From a checkpoint of a small model that answers yes/no questions on an image's attributes: trained on photos of plants and fungi (iNaturalist).
Rows from block 6 of the fusion encoder of a small model that answers yes/no questions on an image's attributes, named by matrix and row number. Rows with one number belong to one neuron. Each number is 500 + 25 x the weight over its row's rms, rounded and kept within 0 to 999. All counts start at 0. Numbers have three digits each.
Before each neuron's rows are labels from the 100 texts, of 14976, where the neuron reaches its highest value: "tokens" is the input token at the peak. Only what is clearly more common there than usual is listed. The data: photos of plants and fungi (iNaturalist).
# fc1: MLP up (fusion_encoder.blocks.6.mlp.fc1.weight, 1024x256), inputs 172-255
# fc2: MLP down (fusion_encoder.blocks.6.mlp.fc2.weight, 256x1024, transposed), outputs 172-255

tokens: "class Magnoliopsida"
fc1.167:490464505503533501540458509493486495485498455490485485490472505511502525520501539486496468496481509520536535498540508486516432485497516484533509487486508534503490495491504513493504485543479492436540463497510479538537456544471511519498504507486465516515
fc2.167:516504494492503483543524503511512478537451504538508462494494511530484500469510470508483530509509518515477484510487499535467535566519499514470509503500472498470484483490499501509485516468491509524540465486479474491441490475516499494516497492540519516481

tokens: "class Magnoliopsida"
fc1.680:479526515515500506503491507509527494461455512486460488509467520479515506528513463513516503508503483484478477500517492508522520528515466463498520525502522508517495454511467496483528489473460441476517486533502470477473520522472501510493461521514463532544
fc2.680:519462482492510510482510520502510498528512492505516522506526518506504493477478522508494506527486500535530497489470517502486443537474493509501484516489528486487493473504563490476491497497534528490507508462466513478497517516547516484493516496493488507518

tokens: "order Asparagales"; "order Caryophyllales"
fc1.152:478465482517501493500537512543489501463469477506498489500486481525492494507534506512484478490487463513463503526468491527489496501475440544493500556494519522490454493518556482493519503449532467501507501475572504504471470503539494477516525512501484482485
fc2.152:529535479513492466513497539532508505558535472493504471506514519485495518518512477508502496507509493494548487473559500504499488482550523439522498464518481522510557509475474496524498494514473496487502501545444506506503499509465521511533485482523499514532

tokens: "order Asparagales"
fc1.129:481495463510491481486482489494515504495522504459539483473457492545488460505492478475537542524490485533461508523495470493518500484525508516455540495507521518471478477506517519501459495461520451522512475452569516479523481510492449495510537513507509440494
fc2.129:520535496488530471502500534524472494519494503533492486472549497467511530506529503520472513504483506512550514489514563472430475490495495502551495466489456483489532522496475509450522501520472548469499498540454530512489535489499494512514491513524500514469

tokens: "order Boraginales"; "order Geraniales"; "class Polypodiopsida"; "order Polypodiales"
fc1.550:464571462499503482544459494483514534456495475536494485472507454465482542504536470525502505491509462518520482484494501525507464491497508492510501539481495520518580543526489494511488470500521491527501491476472525500491495505484502518521502501539492540468
fc2.550:487468505496501517468520494504474517515497553473478493481515513492511456511499516475483457493466510484484517533453470527466524526490492488486485516549460540494486462472528522512517510495483512485490476529480503481510518469512518466483495498502455469499

tokens: "order Fagales"; "order Malpighiales"; "order Sapindales"; "order Poales"
fc1.5:462507516518461527477537484533469510450511496483497471517447530481480506511491504513539475507458493512453507537478504487497523519497531451473502509457490512483534566510497492492531493541472492494475497520468495498497502500508517477515503494477511521465
fc2.5:492460505475530531515524514538483530489495492505503500511511468550500497482485451506466485464512483493495498505568471480504464467557460506511492540526504476522479460522491540509487498524519486498478519486479536496515469478541508536526518466503492508511

tokens: "order Caryophyllales"
fc1.525:516506472489459496474498494501534507530512481496548487483484522471528524508511488454562509542526476456480519486484497486501450500497536506534511481481531467472521493478511515469498502545506545485492476502501489523507509493531515440504460517519448544506
fc2.525:455482523500546501504536518469489519471509494490476530485475497526494483473489503522453481472520539503509478510502502524484503496481462504484497494493494501541509531515529489525509490458500497511469514491494484492527447510493509533489535482467526461525

tokens: "order Zygophyllales"; "order Geraniales"
fc1.434:480507481491527515518499501504486492499503491477497515480478482483511516489496484486508502505440503470482509505513505512518489480541458509484455497496495459466489522532470483502517469523467488522517485499548446483529544547518443460526501530521498503490
fc2.434:491510484460462512529483487476498514517516483508499511524517540500474507501496520525480484469562472518499529499461485507500469506541526502523544516470495538532504530409511493482485505510513529516527488492455536492493485492451517512482502458495513522518

tokens: "phylum Ascomycota"; "kingdom Fungi"; "order Agaricales"; "order Polyporales"
fc1.393:516496447477492543508505529495460546498515501480520529500534508481513493518456488504544478536531510495468494496502486503502506451521514513496475530476507491501537486544482496445500470538530479478509472507499471486490493509494537505492462499505570510503
fc2.393:490494516503495565516528487484533533536519504506495519469513501503494481463502529511499511499477495458535479548534482465478539524513488551469487512518533489481510472537535484469469533489522508446516483512497480482542489504476542513492497478512508462490

tokens: "class Liliopsida"; "phylum Bryophyta"; "order Pinales"; "order Polypodiales"
fc1.426:518534512502528466512520497537548498514466491487460485496542506510516514463478492518467472521501516497482485491501446492488445523514462467465490449468513488503506547506470499500504515488493513494498517482535524482493484483474548542494470520468481446481
fc2.426:521512514500469517455495499460474514478517483506551529493516515524510491539468474470502497503490481537545491547494509535482500519495533519558505511506457460473520519508512503479487517500534493524499502515483488525509473463498487491516535477507491516472

tokens: "order Polypodiales"; "class Agaricomycetes"; "phylum Basidiomycota"
fc1.581:454513515497467540520546461486493479515503516514530509492538452490502494503500499516511521509512509491522509521456517477484502479468476526482532498512496462494510487483513524483508515524480470473541477521508527494487510484517512458500478516463523546517
fc2.581:538494475502549525460463517487518539486469467497462530515512522486513471500534490493530439488507540509511501496501480526484484496551516479495499525538513481484517513526510517509487531479543487521482503480496512451562466470433551547500531502493506469504

tokens: "order Fagales"; "order Sapindales"; "order Rosales"; "phylum Basidiomycota"
fc1.548:526483461495480498497514489517504505514492496492515503481506514473551432487536512467469495520460483524525481540526489466504494492536549510519510456513575517494470454473502482472509442504489470504532510499531467506507464519547490499472484500482521499453
fc2.548:460509494491528461502454491490500499504545504527506488514515467497487559506478505509462485522488503479497508465519520482515459531487483469502495543481449512537504540535521495502478532529518503495479540486494543540479513486476474518511517498531523484542

tokens: "order Boraginales"; "order Lamiales"; "order Solanales"; "order Caryophyllales"
fc1.459:458504462496481487494536472520561525527543509482518502484500498512513461497506492510516524491553495486466499457492497473544495520506571501500521522481464451444513517497514516470455499500484500466504443521489489487506513537532509508514496517541436549546
fc2.459:480491505541550535492490531457473503514480524481447501477500489491473529502494505490490466523446505520520502527480488555419481502525477487491488481511518543534512484510493486538542502467471531497485545512444508506487482493514525523515504481445503471490

tokens: "class Magnoliopsida"
fc1.320:526462496493470561551525507487513493482454511534467460515499528505480510480536487503468525513495473531468480462497508472447516464468551522484498514517515529490483517531450495479490499491509520515523487518520472518522500488498475517542518509494506509467
fc2.320:537491467520497511472476484497476541476490474525438504448441490501510491548488498473552484500503523502515507518539496497483484504468489471500493508487489497517473492456526531489515516511459457529542511529545501495515511522496549498482487490494498490489

tokens: "order Asparagales"; "class Agaricomycetes"; "phylum Basidiomycota"; "order Poales"
fc1.488:499495447477510486526443534489502473502483481480493493466473489494477483540518524490523477552495512518506459542508465505463492496516484518503509489456472452513482502507531551480458526516511508505505478526497534477485493531545506494491530518463557479479
fc2.488:515506515486485506490545480501501537511508540499489510525560470528544515478480485494466508474498461469507505506498519453516510527505525479504485488526547549474510506457483485520514507456483491517507502478466497514507487466486516516503457512529455515518

tokens: "class Magnoliopsida"
fc1.741:527505499475547527493532497496507497500479488539488499457475504484499513523541507519489507527500487531452518463503470466494487563461560527545529503507509513450458516525480491503530494531481474522515508505538495499512567519484462459526466500547530485524
fc2.741:529530492507522461533510474508486506529487514450542513529548509516510486483462463454467491493489483492517496519475513495533536512485512524469525541455512454542535494504496461478459506505508502491519546473463470522481506497488532500468522517484509503499

tokens: "order Zygophyllales"; "order Asparagales"; "order Malvales"; "order Liliales"
fc1.327:482498531491492527508494482511538505469472520458495515502463491525510467498502526468489475530467451518477465513509482511465534481513503480480474548467526516483499474530496486526486515465498514522449479474465517484493527463513478485480484528491546489477
fc2.327:506509509505513454514492502492509466510505489523475500511532498441488507492496503514483508502533555461527525496500537479530463521478516514510500460518460492501475525473496519472516484516501471497513486519492512505506491528480512504536504516532445489509

tokens: "order Zygophyllales"; "order Proteales"; "order Santalales"; "order Magnoliales"
fc1.102:478514511522480478518537535546518514496484481513493525471467491571515499550498507488531476480459518464514517501450526489518506517486435522474479468484525456472492468468472510517527473474525516507536472517500499482467531475527510527478553470535520485492
fc2.102:541494511503519462501521494489509475488527506537455483519500474460491510493479464515499510527536489476490514486511524500475457456470515476533462496494427518524491536489532522480478509513506517487489496524534487477506471502465472462501472477512497508453

tokens: "order Caryophyllales"; "order Asparagales"; "order Cornales"; "order Dipsacales"
fc1.364:470518475531518542497467518504462516487507525474522536489493505496484421503522485504511486503481485525478501516510502465460462480502448510493490491503472452492523511484523527525492465468494513529458478462532485502465483525508522523492479543474486436490
fc2.364:507476497459517480525496481510502524554509492521494506538530495510521591513485529476464476510481497505523529453521474492552491483517534474536507509485485531550469470506484474486505506523499520479531505513481522517502524459477490485504511483479536494487

tokens: "order Boraginales"; "order Fagales"; "class Polypodiopsida"
fc1.702:501541485512521464473487499514503483520506501563493473540557532492503512489496497497466522473501481490471506493478526471473513509483517494475518501523513489521507496514489484475512481489497495547503477493487516514550483500512504531500494525483486495470
fc2.702:508510524505477430462528514458458541492478547503523446519487501492507449516488491527489491499499540517498490529472501537484485479517503460546446523462507492492500510494529510521519490501513531447502480524537499494519507494488461507508494511501522489477

tokens: "order Asparagales"; "class Liliopsida"; "order Liliales"; "order Ericales"
fc1.190:513480525473442527499488470516520504493505509500505510511485471511475511478517527529485522509512465460480527455486465506526522505478439502522526490488532465562474512505506523495450506535497478497504482534489488490505483511496482517517493540496497514543
fc2.190:511514483515548483503471522442470501525464491507511508466558513485496531501529434490515469507470480502540538564501524456485499467567538477481504527503448514458535474495474475487519511511503527500474506491504505469509498495508520511515473499484526493471

tokens: "order Caryophyllales"
fc1.98:515459496483487556505496554455490522502532532533487495473510505508500478498527524543481507520451520530516515516500488435496496557469476464464517488463509512533514483478499550521521500494475463476498506482494498458515546472471512509475461515430481497519
fc2.98:467534482507489450502474503529539501480507496495484480491483496512500491547440499487499527533503474468520509481537478482503425501510535486490514519479483542496529505516500495542471489563466525515469518526511533528532518540522483507522550466468513508485

tokens: "order Polypodiales"; "order Celastrales"; "order Saxifragales"; "order Ericales"
fc1.233:500529525505490494495484520454442505514516500528501507523488473472446514508484494469527496518464549536507521474499523454512496478537520539499508481522468509478551530545538461521488508520462518514484470552434518528481523495494513487514472502533550511499
fc2.233:496453472515472535512481475546571499489488505485517503498513527515485467499496525482503508511507472470525509513472486525473525523442489492475508506514536473521475468486476536478499506463531522493534536512551473479530517513530473476460509500452477482517

tokens: "class Liliopsida"; "class Polypodiopsida"; "order Asparagales"; "order Poales"
fc1.33:507456475517465488486459492504500475479472510448526529479463504500506552481486486461510505492524493523506471510498479512483521496514457517512485497529493510512533531490502516489479522505488482495506501493533501548539526478520519475524512489495504480516
fc2.33:543522507466529475513503474469528511520531480544504464517525462526506495530521512516463470491455525512478504524476519471497487543494521468522518510519484529486485461475503479492476502501468470512548475488486504461471502524467531517499490483490496512491

tokens: "class Magnoliopsida"
fc1.212:528499499500494510476478497494530494487541519539491495530498497504502503505472487522460520510492520509518519493495453503538515491467489507520488512493535534471499506498460531537524488500487545482544501477480471529521505514478521516486468502475500522528
fc2.212:461459498548493534469508503461466495500502450484525525492497505461481481493500462493521461501487464519476481501499507535485472513497544504487490467502459525487509456498496482444516511491534478505502530508498456470476479544503481497504496489487502478478

tokens: "phylum Ascomycota"; "phylum Bryophyta"; "order Lunulariales"; "class Lecanoromycetes"
fc1.711:503529543477459493468501507496527553542486491514534508513472484518495500479513507485513508522487524547495504517505486537485525480520474496479525467520514505477491464498472490514527463494478464498535456431501527479522505487519491517519481511502523489502
fc2.711:526473444495516493492484473510488450495464479508445505480516519495503495497438497514505511464476510464542510500477520486479525527448477513530518552510500502516521531499475490503532524494528512463498532526484497490538512497514505503496466470500455516522

tokens: "class Liliopsida"; "order Equisetales"; "class Pinopsida"; "order Poales"
fc1.101:487462512501484526537497546540471496499510504482532483463488478552505520479505528474488482465463501492481479528486515534456485512521514506486495529471473524507488522472505498504476441470524485509491515483529526517498507490484487553482503457498485465476
fc2.101:505551469501478460494454487487496489486474528502465482530526527478496486527516500499488509513546505518501509484526463470509509490491508481539508489548503492473501453525489487511509514517466511480517475504482482507480504472541492457529476532511521538513

tokens: "order Asparagales"; "class Liliopsida"; "order Fabales"; "order Caryophyllales"
fc1.589:486497534477504498470502525492520498492468511481514478504478530502465509473487453470501514547466505519495501449517532517480540528480472540451507503529497483494520527525516531464490505528504541479491494509543524499474486472512505491507484495477487494519
fc2.589:498507489504495489512521485510468514509479531469489512521489455491518569508526523518492471483534478485492487507498468502487512460502513504506500487505466474501499474494423515487520482525538492515542550507474496532477479511484513489522515484506516493514

tokens: "order Polypodiales"; "phylum Ascomycota"; "order Lunulariales"; "class Marchantiopsida"
fc1.706:533496473460485486498522507512506501482531447500499543512521478535463497460511487498488488486460479476498498560488447505515490524456484525502513495504527525539486509500518508544465457474521514509472494550466511477476497493545520514508486491517545508507
fc2.706:471493463545488513471539511498494479514468532474461508510519485467518503479531488480477526520516490460536498481539517490476530468525487491524521509514534525494476519530504458526497535532518536482458515481473519498532540539453494472452536464517513468527

tokens: "order Polypodiales"; "order Lunulariales"
fc1.236:522469487471473469514517503501525485553453531488498496495552507511486514456504474501486475446509510479495538478466563501520475503529516506453472492519472491503469506508476545504494484547475505465488503503524517457530475511532515496483511493532514493511
fc2.236:484458494563528553485505495504477527460508485537508528495487521466499493512496520486516503538536502478465479520495442507479527522483534482508525515499529511491522505516525493516502535461561500509454503502478498528507490456481486509506512528472482508498