Weights of a small model that answers yes/no questions on an image's attributes.
Training: 6900 steps, batches of 192.
Data: 90422 training examples, 14.7 epochs.
Rows from block 5 of the fusion encoder of a small model that answers yes/no questions on an image's attributes, named by matrix and row number. Rows with one number belong to one neuron. Each number is 200 + 20 x the weight over its row's rms, rounded and kept within 0 to 999. All counts start at 0. After the name is the row's rms in percent of the matrix's.
After each neuron's rows are labels from the 100 texts, of 14976, where the neuron reaches its highest value: "tokens" is the input token at the peak. Only what is clearly more common there than usual is listed. The data: photos of plants and fungi (iNaturalist). In brackets: how many of the 100, against the usual share in percent.
# fc1: MLP up (fusion_encoder.blocks.5.mlp.fc1.weight, 1024x256), inputs 128-255
# fc2: MLP down (fusion_encoder.blocks.5.mlp.fc2.weight, 256x1024, transposed), outputs 128-255

fc1.646,140,168,179,173,231,190,184,209,160,177,189,221,204,172,189,196,215,186,201,195,204,197,262,246,206,186,200,176,209,156,187,192,210,228,228,201,212,213,240,214,212,224,236,202,161,203,209,194,180,191,194,177,196,214,183,176,219,186,180,212,209,205,210,199,163,210,193,213,168,202,165,199,241,220,220,183,194,191,192,194,203,203,226,206,207,188,202,209,224,203,188,218,170,190,195,210,191,174,199,194,218,200,181,184,195,208,201,228,198,204,214,185,206,230,210,178,242,206,185,208,174,210,185,187,233,227,241,249,204
fc2.646,157,186,222,176,195,203,175,199,195,198,231,213,206,188,200,181,177,211,159,165,186,227,163,180,201,214,163,228,224,186,202,218,219,169,188,222,174,167,182,176,254,188,193,183,211,175,204,199,224,206,171,178,182,207,180,248,206,200,220,198,197,212,234,180,192,166,188,176,185,186,235,211,167,164,225,207,214,208,234,221,179,206,199,212,188,164,192,210,203,216,232,217,191,187,193,173,226,205,168,206,240,235,194,200,210,179,184,228,225,176,193,191,169,194,175,226,202,197,191,198,180,182,191,187,194,202,197,198,153
tokens: "order Asparagales" (85 vs 1.5); "order Liliales" (14 vs 0.5)

fc1.531,060,234,214,179,222,229,208,218,213,205,227,207,192,176,171,204,219,152,197,175,180,217,179,194,218,189,166,183,247,202,219,194,194,175,197,237,181,229,203,194,205,196,218,221,211,205,168,180,211,207,206,227,159,199,220,196,216,231,204,182,191,186,184,160,229,202,217,149,196,210,206,151,228,220,191,240,222,173,185,192,213,190,218,186,161,205,200,207,190,198,202,223,196,186,179,182,196,189,183,183,196,208,224,193,212,185,182,158,204,200,208,219,185,198,189,184,222,221,170,198,194,207,196,151,226,205,195,232,230
fc2.531,072,177,221,240,164,187,178,208,190,198,188,200,198,213,168,158,222,200,206,214,209,218,176,187,220,183,232,190,181,223,174,201,223,212,236,212,231,171,177,188,193,193,219,192,222,195,230,194,235,197,189,179,210,221,202,190,192,207,226,207,195,205,221,239,182,172,201,208,206,141,222,194,165,202,186,215,185,193,216,207,218,194,181,164,213,197,202,205,217,220,233,179,220,217,236,219,234,209,203,176,169,189,203,173,200,212,176,212,192,207,220,218,194,201,189,207,186,205,215,233,188,193,223,179,203,180,226,193,221
tokens: "order Lamiales" (19 vs 2.4); "order Gentianales" (13 vs 1.1); "class Liliopsida" (10 vs 2.9); "order Polypodiales" (7 vs 1.1)

fc1.692,100,193,200,162,213,215,190,193,203,164,194,201,186,190,207,230,161,217,216,203,177,198,215,202,243,225,160,179,222,229,222,200,167,179,227,206,218,206,206,214,210,206,209,169,259,187,223,249,183,168,199,223,207,197,198,184,194,186,207,191,191,192,196,198,188,184,216,193,184,176,185,178,231,232,190,211,139,237,167,216,176,236,174,175,169,206,212,185,219,180,192,199,191,193,189,194,248,188,220,197,204,187,182,220,250,189,223,192,172,208,193,194,195,192,233,208,212,197,197,204,225,232,179,212,208,199,212,200,192
fc2.692,092,203,215,203,209,210,209,209,229,164,245,205,235,198,184,227,206,203,183,198,238,208,199,207,217,209,212,162,217,191,173,186,214,233,213,192,211,166,218,159,202,197,205,194,211,201,228,183,202,185,213,212,197,207,192,183,206,218,191,199,206,195,196,212,203,161,210,208,185,181,218,191,182,185,244,210,177,163,184,191,206,224,172,203,216,192,219,149,242,206,216,201,231,199,203,196,184,237,192,184,183,193,204,179,217,195,196,211,170,221,213,204,194,171,204,183,193,210,195,211,186,223,193,173,195,201,182,219,195
tokens: "order Lamiales" (14 vs 2.4); "order Geraniales" (10 vs 0.3); "order Lunulariales" (9 vs 0.1); "order Marchantiales" (7 vs 0.1)

fc1.450,095,171,190,202,215,228,206,238,184,203,195,214,173,231,220,156,211,199,178,222,170,185,150,165,208,215,201,221,198,211,201,184,171,178,186,205,204,176,200,189,225,177,157,226,206,178,210,176,176,205,220,198,212,208,175,199,190,208,185,201,210,234,183,220,225,240,199,205,187,187,203,202,258,216,184,207,203,162,177,207,177,236,220,171,205,190,192,207,165,219,250,212,214,197,179,206,191,219,203,195,176,191,213,159,153,177,218,181,181,235,178,188,162,202,208,205,217,195,208,214,204,210,193,215,196,229,196,232,224
fc2.450,087,184,175,139,203,215,200,180,188,167,192,191,199,166,217,175,193,188,184,206,165,224,211,200,206,190,163,186,201,173,228,157,190,218,159,198,190,235,199,189,215,183,207,214,188,228,216,182,220,206,197,195,203,223,174,175,224,196,192,232,201,166,225,207,195,190,190,199,186,219,202,200,182,184,210,169,200,212,203,193,215,198,196,210,217,211,228,231,148,228,210,192,172,190,189,190,238,246,207,209,201,207,202,209,231,194,171,230,182,173,206,218,227,203,177,184,217,190,195,191,204,182,237,185,245,209,201,176,180
tokens: "class Pinopsida" (69 vs 0.9); "order Pinales" (31 vs 0.9)

fc1.328,048,164,184,225,224,229,201,178,195,186,185,254,181,181,219,201,184,206,202,213,196,159,210,220,198,207,221,209,229,162,193,160,195,178,235,221,210,218,235,214,208,218,240,215,201,197,208,198,192,203,194,207,200,203,214,185,186,161,173,198,212,214,205,226,218,194,228,207,213,213,202,184,164,198,180,191,199,182,223,215,215,176,217,211,172,157,210,153,214,201,200,198,189,220,198,177,207,179,183,220,228,204,185,200,210,201,218,190,208,210,193,195,183,205,208,199,216,204,195,162,197,202,172,236,223,191,176,169,156
fc2.328,073,214,197,228,206,162,175,182,180,161,209,229,200,171,177,207,178,173,238,164,201,212,179,201,177,183,181,179,204,193,177,189,206,215,198,211,193,226,205,188,200,205,180,212,197,160,190,204,216,160,189,178,170,178,175,248,225,213,206,214,193,198,214,179,197,205,249,215,213,202,230,197,204,212,214,192,187,149,156,206,181,244,212,231,188,191,251,196,214,188,191,195,213,194,198,238,198,240,188,182,198,227,182,225,200,167,204,224,195,187,231,188,194,240,194,196,231,173,163,185,194,182,220,188,236,233,190,218,198
tokens: "kingdom Fungi" (48 vs 1.1); "order Polyporales" (20 vs 0.4); "phylum Basidiomycota" (11 vs 0.6); "order Agaricales" (8 vs 0.3)

fc1.765,118,229,179,182,200,191,205,200,213,203,194,180,178,200,210,228,185,180,182,214,187,219,164,216,183,231,175,211,213,167,213,208,182,196,202,193,233,161,204,194,229,204,212,207,203,175,202,199,215,184,198,229,217,224,190,197,203,176,214,179,178,201,239,152,195,213,200,213,185,213,196,209,200,219,180,186,187,199,186,179,222,194,190,230,235,209,211,200,196,185,240,227,161,210,192,194,197,219,151,177,214,170,191,181,213,167,195,219,211,202,171,207,205,190,255,219,188,192,187,207,237,205,216,210,234,209,218,195,184
fc2.765,109,196,206,201,208,202,186,178,206,203,195,183,176,174,195,198,201,197,211,197,193,225,237,199,208,178,194,193,181,223,192,174,204,190,215,187,172,165,195,228,155,166,170,207,192,189,223,231,203,210,217,214,172,210,191,188,224,190,205,194,231,223,206,217,204,205,215,229,212,192,159,189,201,200,211,198,188,188,216,200,207,210,199,200,224,241,163,218,211,216,190,174,239,197,216,196,184,179,230,182,192,203,202,215,184,203,279,193,208,237,202,234,195,198,213,237,153,194,207,212,159,194,203,216,201,204,208,194,184
tokens: "class Pinopsida" (37 vs 0.9); "order Pinales" (11 vs 0.9); "order Polypodiales" (10 vs 1.1); "class Polypodiopsida" (9 vs 1.4)

fc1.30,055,225,183,199,210,241,160,207,191,252,182,220,186,198,200,190,210,218,185,229,188,193,173,180,202,220,189,245,210,203,168,206,189,212,208,178,204,170,208,159,162,196,165,204,220,192,211,209,214,190,185,204,171,221,192,207,177,187,195,180,226,169,183,190,214,227,219,182,218,171,177,216,168,189,221,185,178,224,221,188,222,215,172,202,196,134,200,181,182,228,176,223,175,200,202,200,199,242,202,182,229,266,201,190,215,235,200,202,216,217,229,191,224,212,205,211,194,229,205,221,199,200,221,179,214,171,183,145,190
fc2.30,067,176,182,155,201,206,242,206,161,196,193,203,185,188,196,210,215,185,226,203,232,212,219,192,205,205,203,165,177,188,159,213,203,198,224,211,219,208,227,195,212,216,230,181,181,205,186,202,178,196,198,209,200,187,183,222,234,174,190,208,203,216,215,226,197,186,234,181,205,222,183,179,187,211,162,200,230,218,193,209,181,184,185,201,191,267,200,203,224,172,199,169,198,193,217,223,242,197,200,187,209,158,177,191,198,169,208,218,204,209,215,231,198,194,207,210,182,173,211,181,203,211,196,218,198,197,222,238,220
tokens: "order Lamiales" (48 vs 2.4); "order Boraginales" (15 vs 0.3); "order Gentianales" (15 vs 1.1); "class Liliopsida" (12 vs 2.9)

fc1.705,070,188,223,185,199,201,202,229,183,177,216,220,207,181,188,220,208,164,214,192,187,256,175,176,195,203,181,169,188,195,215,225,207,216,203,174,192,208,190,209,210,188,210,223,206,208,171,226,173,188,172,178,199,211,225,237,187,228,211,220,224,208,196,229,186,226,189,235,184,222,209,204,224,179,231,208,202,200,235,189,189,243,205,190,175,175,207,197,218,144,184,210,222,164,199,192,207,173,168,224,195,215,205,239,212,153,244,170,246,200,195,194,211,233,204,183,171,174,162,229,209,214,225,228,188,218,192,187,189
fc2.705,073,202,194,180,181,209,210,183,210,203,217,233,204,195,166,233,215,191,218,180,192,213,208,181,235,214,209,237,233,207,175,218,186,239,193,212,213,169,205,218,243,171,166,179,196,177,149,177,183,223,208,223,173,214,150,225,211,222,177,238,211,200,208,232,208,213,192,198,214,186,195,204,212,206,191,199,218,184,156,169,201,191,210,218,189,186,194,210,226,207,219,204,168,174,192,197,159,206,200,174,195,207,206,218,196,199,210,212,193,191,192,218,178,215,180,182,221,209,214,219,257,191,197,205,200,185,200,180,185
tokens: "class Pinopsida" (49 vs 0.9); "class Agaricomycetes" (22 vs 0.7); "phylum Basidiomycota" (11 vs 0.6); "order Asparagales" (8 vs 1.5)

fc1.114,074,209,197,190,199,237,219,198,214,220,173,256,190,185,217,190,187,211,178,131,221,196,201,209,198,204,223,199,176,207,178,192,186,235,203,219,184,214,192,229,229,149,218,189,215,216,213,172,217,200,203,175,183,189,188,192,226,213,215,232,214,218,201,182,174,171,179,180,202,210,249,195,227,191,226,213,181,189,195,210,205,207,198,207,220,197,191,214,229,204,218,229,202,203,170,211,177,201,202,181,256,219,207,204,195,224,200,160,192,183,163,206,220,205,177,190,182,208,218,230,192,229,207,177,183,173,176,192,221
fc2.114,076,212,229,193,189,177,158,162,161,174,230,206,195,221,196,198,213,205,196,228,205,232,190,199,202,208,233,193,213,209,195,197,216,173,172,202,190,181,169,199,167,203,204,207,219,203,200,213,201,207,216,167,213,179,225,217,183,182,247,200,183,170,151,219,232,209,230,199,209,212,194,172,209,203,181,196,206,214,236,201,175,208,195,211,198,163,198,142,191,218,182,174,191,201,208,158,188,184,197,181,173,182,198,217,166,174,180,218,172,188,225,236,205,203,211,203,207,180,182,229,217,145,230,214,214,204,205,233,235
tokens: "kingdom Fungi" (31 vs 1.1); "phylum Bryophyta" (11 vs 0.1); "order Agaricales" (9 vs 0.3); "order Polyporales" (9 vs 0.4)

fc1.246,105,215,191,194,236,204,182,177,206,191,212,162,206,205,213,183,214,192,197,184,243,188,216,184,207,212,197,208,211,219,231,178,176,190,228,201,182,219,223,179,205,159,198,205,212,208,197,181,241,164,176,198,208,187,200,209,230,218,205,186,199,197,191,202,183,193,215,194,231,200,205,203,202,217,244,195,171,219,184,194,174,211,221,175,239,168,242,199,225,175,190,165,196,186,187,205,164,122,191,186,182,220,183,168,207,191,192,165,201,216,236,196,184,197,170,212,182,235,196,195,206,212,221,180,180,180,199,194,205
fc2.246,090,198,191,220,197,202,231,226,179,201,225,183,188,185,226,214,194,214,225,202,175,202,229,161,210,185,176,199,216,221,189,199,220,225,220,221,191,194,189,211,204,185,199,218,201,199,211,223,207,192,202,200,215,232,220,186,200,171,189,211,199,197,184,187,200,212,221,153,174,180,142,200,181,192,228,187,203,213,204,200,217,198,199,201,184,212,166,182,193,226,190,233,220,201,238,222,241,227,206,208,234,185,181,214,173,183,193,205,213,146,226,196,219,227,198,200,217,197,205,185,235,209,189,191,222,200,205,197,201
tokens: "kingdom Fungi" (32 vs 1.1); "phylum Ascomycota" (26 vs 0.4); "order Peltigerales" (8 vs 0.1); "class Lecanoromycetes" (7 vs 0.3)

fc1.490,053,167,198,191,231,186,174,189,207,226,216,201,193,184,176,195,190,237,221,223,211,213,215,221,201,218,206,176,176,201,198,184,224,207,239,194,212,205,192,203,215,206,192,190,238,216,197,199,244,211,186,205,216,198,189,199,200,163,184,227,189,220,173,210,218,172,190,235,218,190,183,197,195,199,183,188,178,230,199,241,196,204,215,172,212,182,197,169,206,194,190,201,170,157,196,202,213,204,214,205,192,192,210,198,198,204,188,193,208,227,188,175,197,228,211,157,218,215,212,181,161,199,182,221,197,234,187,211,190
fc2.490,073,197,188,228,177,224,214,211,182,175,178,183,197,204,218,200,186,194,203,188,171,245,172,201,193,215,223,203,217,232,199,163,224,208,198,200,215,211,201,187,207,210,245,164,175,207,187,184,155,217,197,174,209,186,227,186,184,232,243,223,189,194,219,201,161,187,193,188,173,219,192,237,197,195,189,214,187,181,192,190,189,191,196,222,173,197,219,213,211,201,217,182,224,210,198,193,192,219,207,200,201,225,189,213,206,239,177,218,197,188,216,180,191,215,174,233,186,195,175,199,253,226,222,198,196,192,225,177,235
tokens: "order Asparagales" (39 vs 1.5); "order Liliales" (31 vs 0.5); "class Polypodiopsida" (13 vs 1.4)

fc1.337,075,222,215,230,213,184,186,194,203,208,211,216,167,206,218,207,187,201,168,188,225,222,210,200,171,185,213,188,191,204,231,160,216,215,221,212,209,186,203,183,182,160,195,218,237,208,172,203,231,170,231,204,207,208,203,255,212,202,224,163,194,189,181,188,189,182,185,166,186,200,189,204,193,214,208,209,164,243,187,198,175,155,205,203,198,176,214,169,180,202,214,192,217,194,221,234,211,190,215,184,215,206,183,186,245,227,191,201,237,212,172,225,179,207,236,223,209,209,196,211,222,197,204,207,166,208,190,201,214
fc2.337,079,195,185,237,175,179,195,207,208,203,170,199,191,183,165,253,224,201,210,193,202,211,190,202,177,241,209,183,175,181,195,215,224,216,212,217,191,204,214,215,208,212,198,180,200,220,211,216,191,189,195,164,207,205,184,187,165,218,179,233,201,225,219,166,211,160,205,230,177,179,185,222,203,193,184,160,188,189,213,221,173,186,226,204,181,221,188,198,231,199,168,236,178,216,163,198,194,182,221,232,183,208,200,205,176,176,217,191,207,204,190,212,207,225,185,223,250,190,151,201,174,207,201,197,227,197,193,241,193
tokens: "kingdom Fungi" (16 vs 1.1); "order Fabales" (16 vs 2)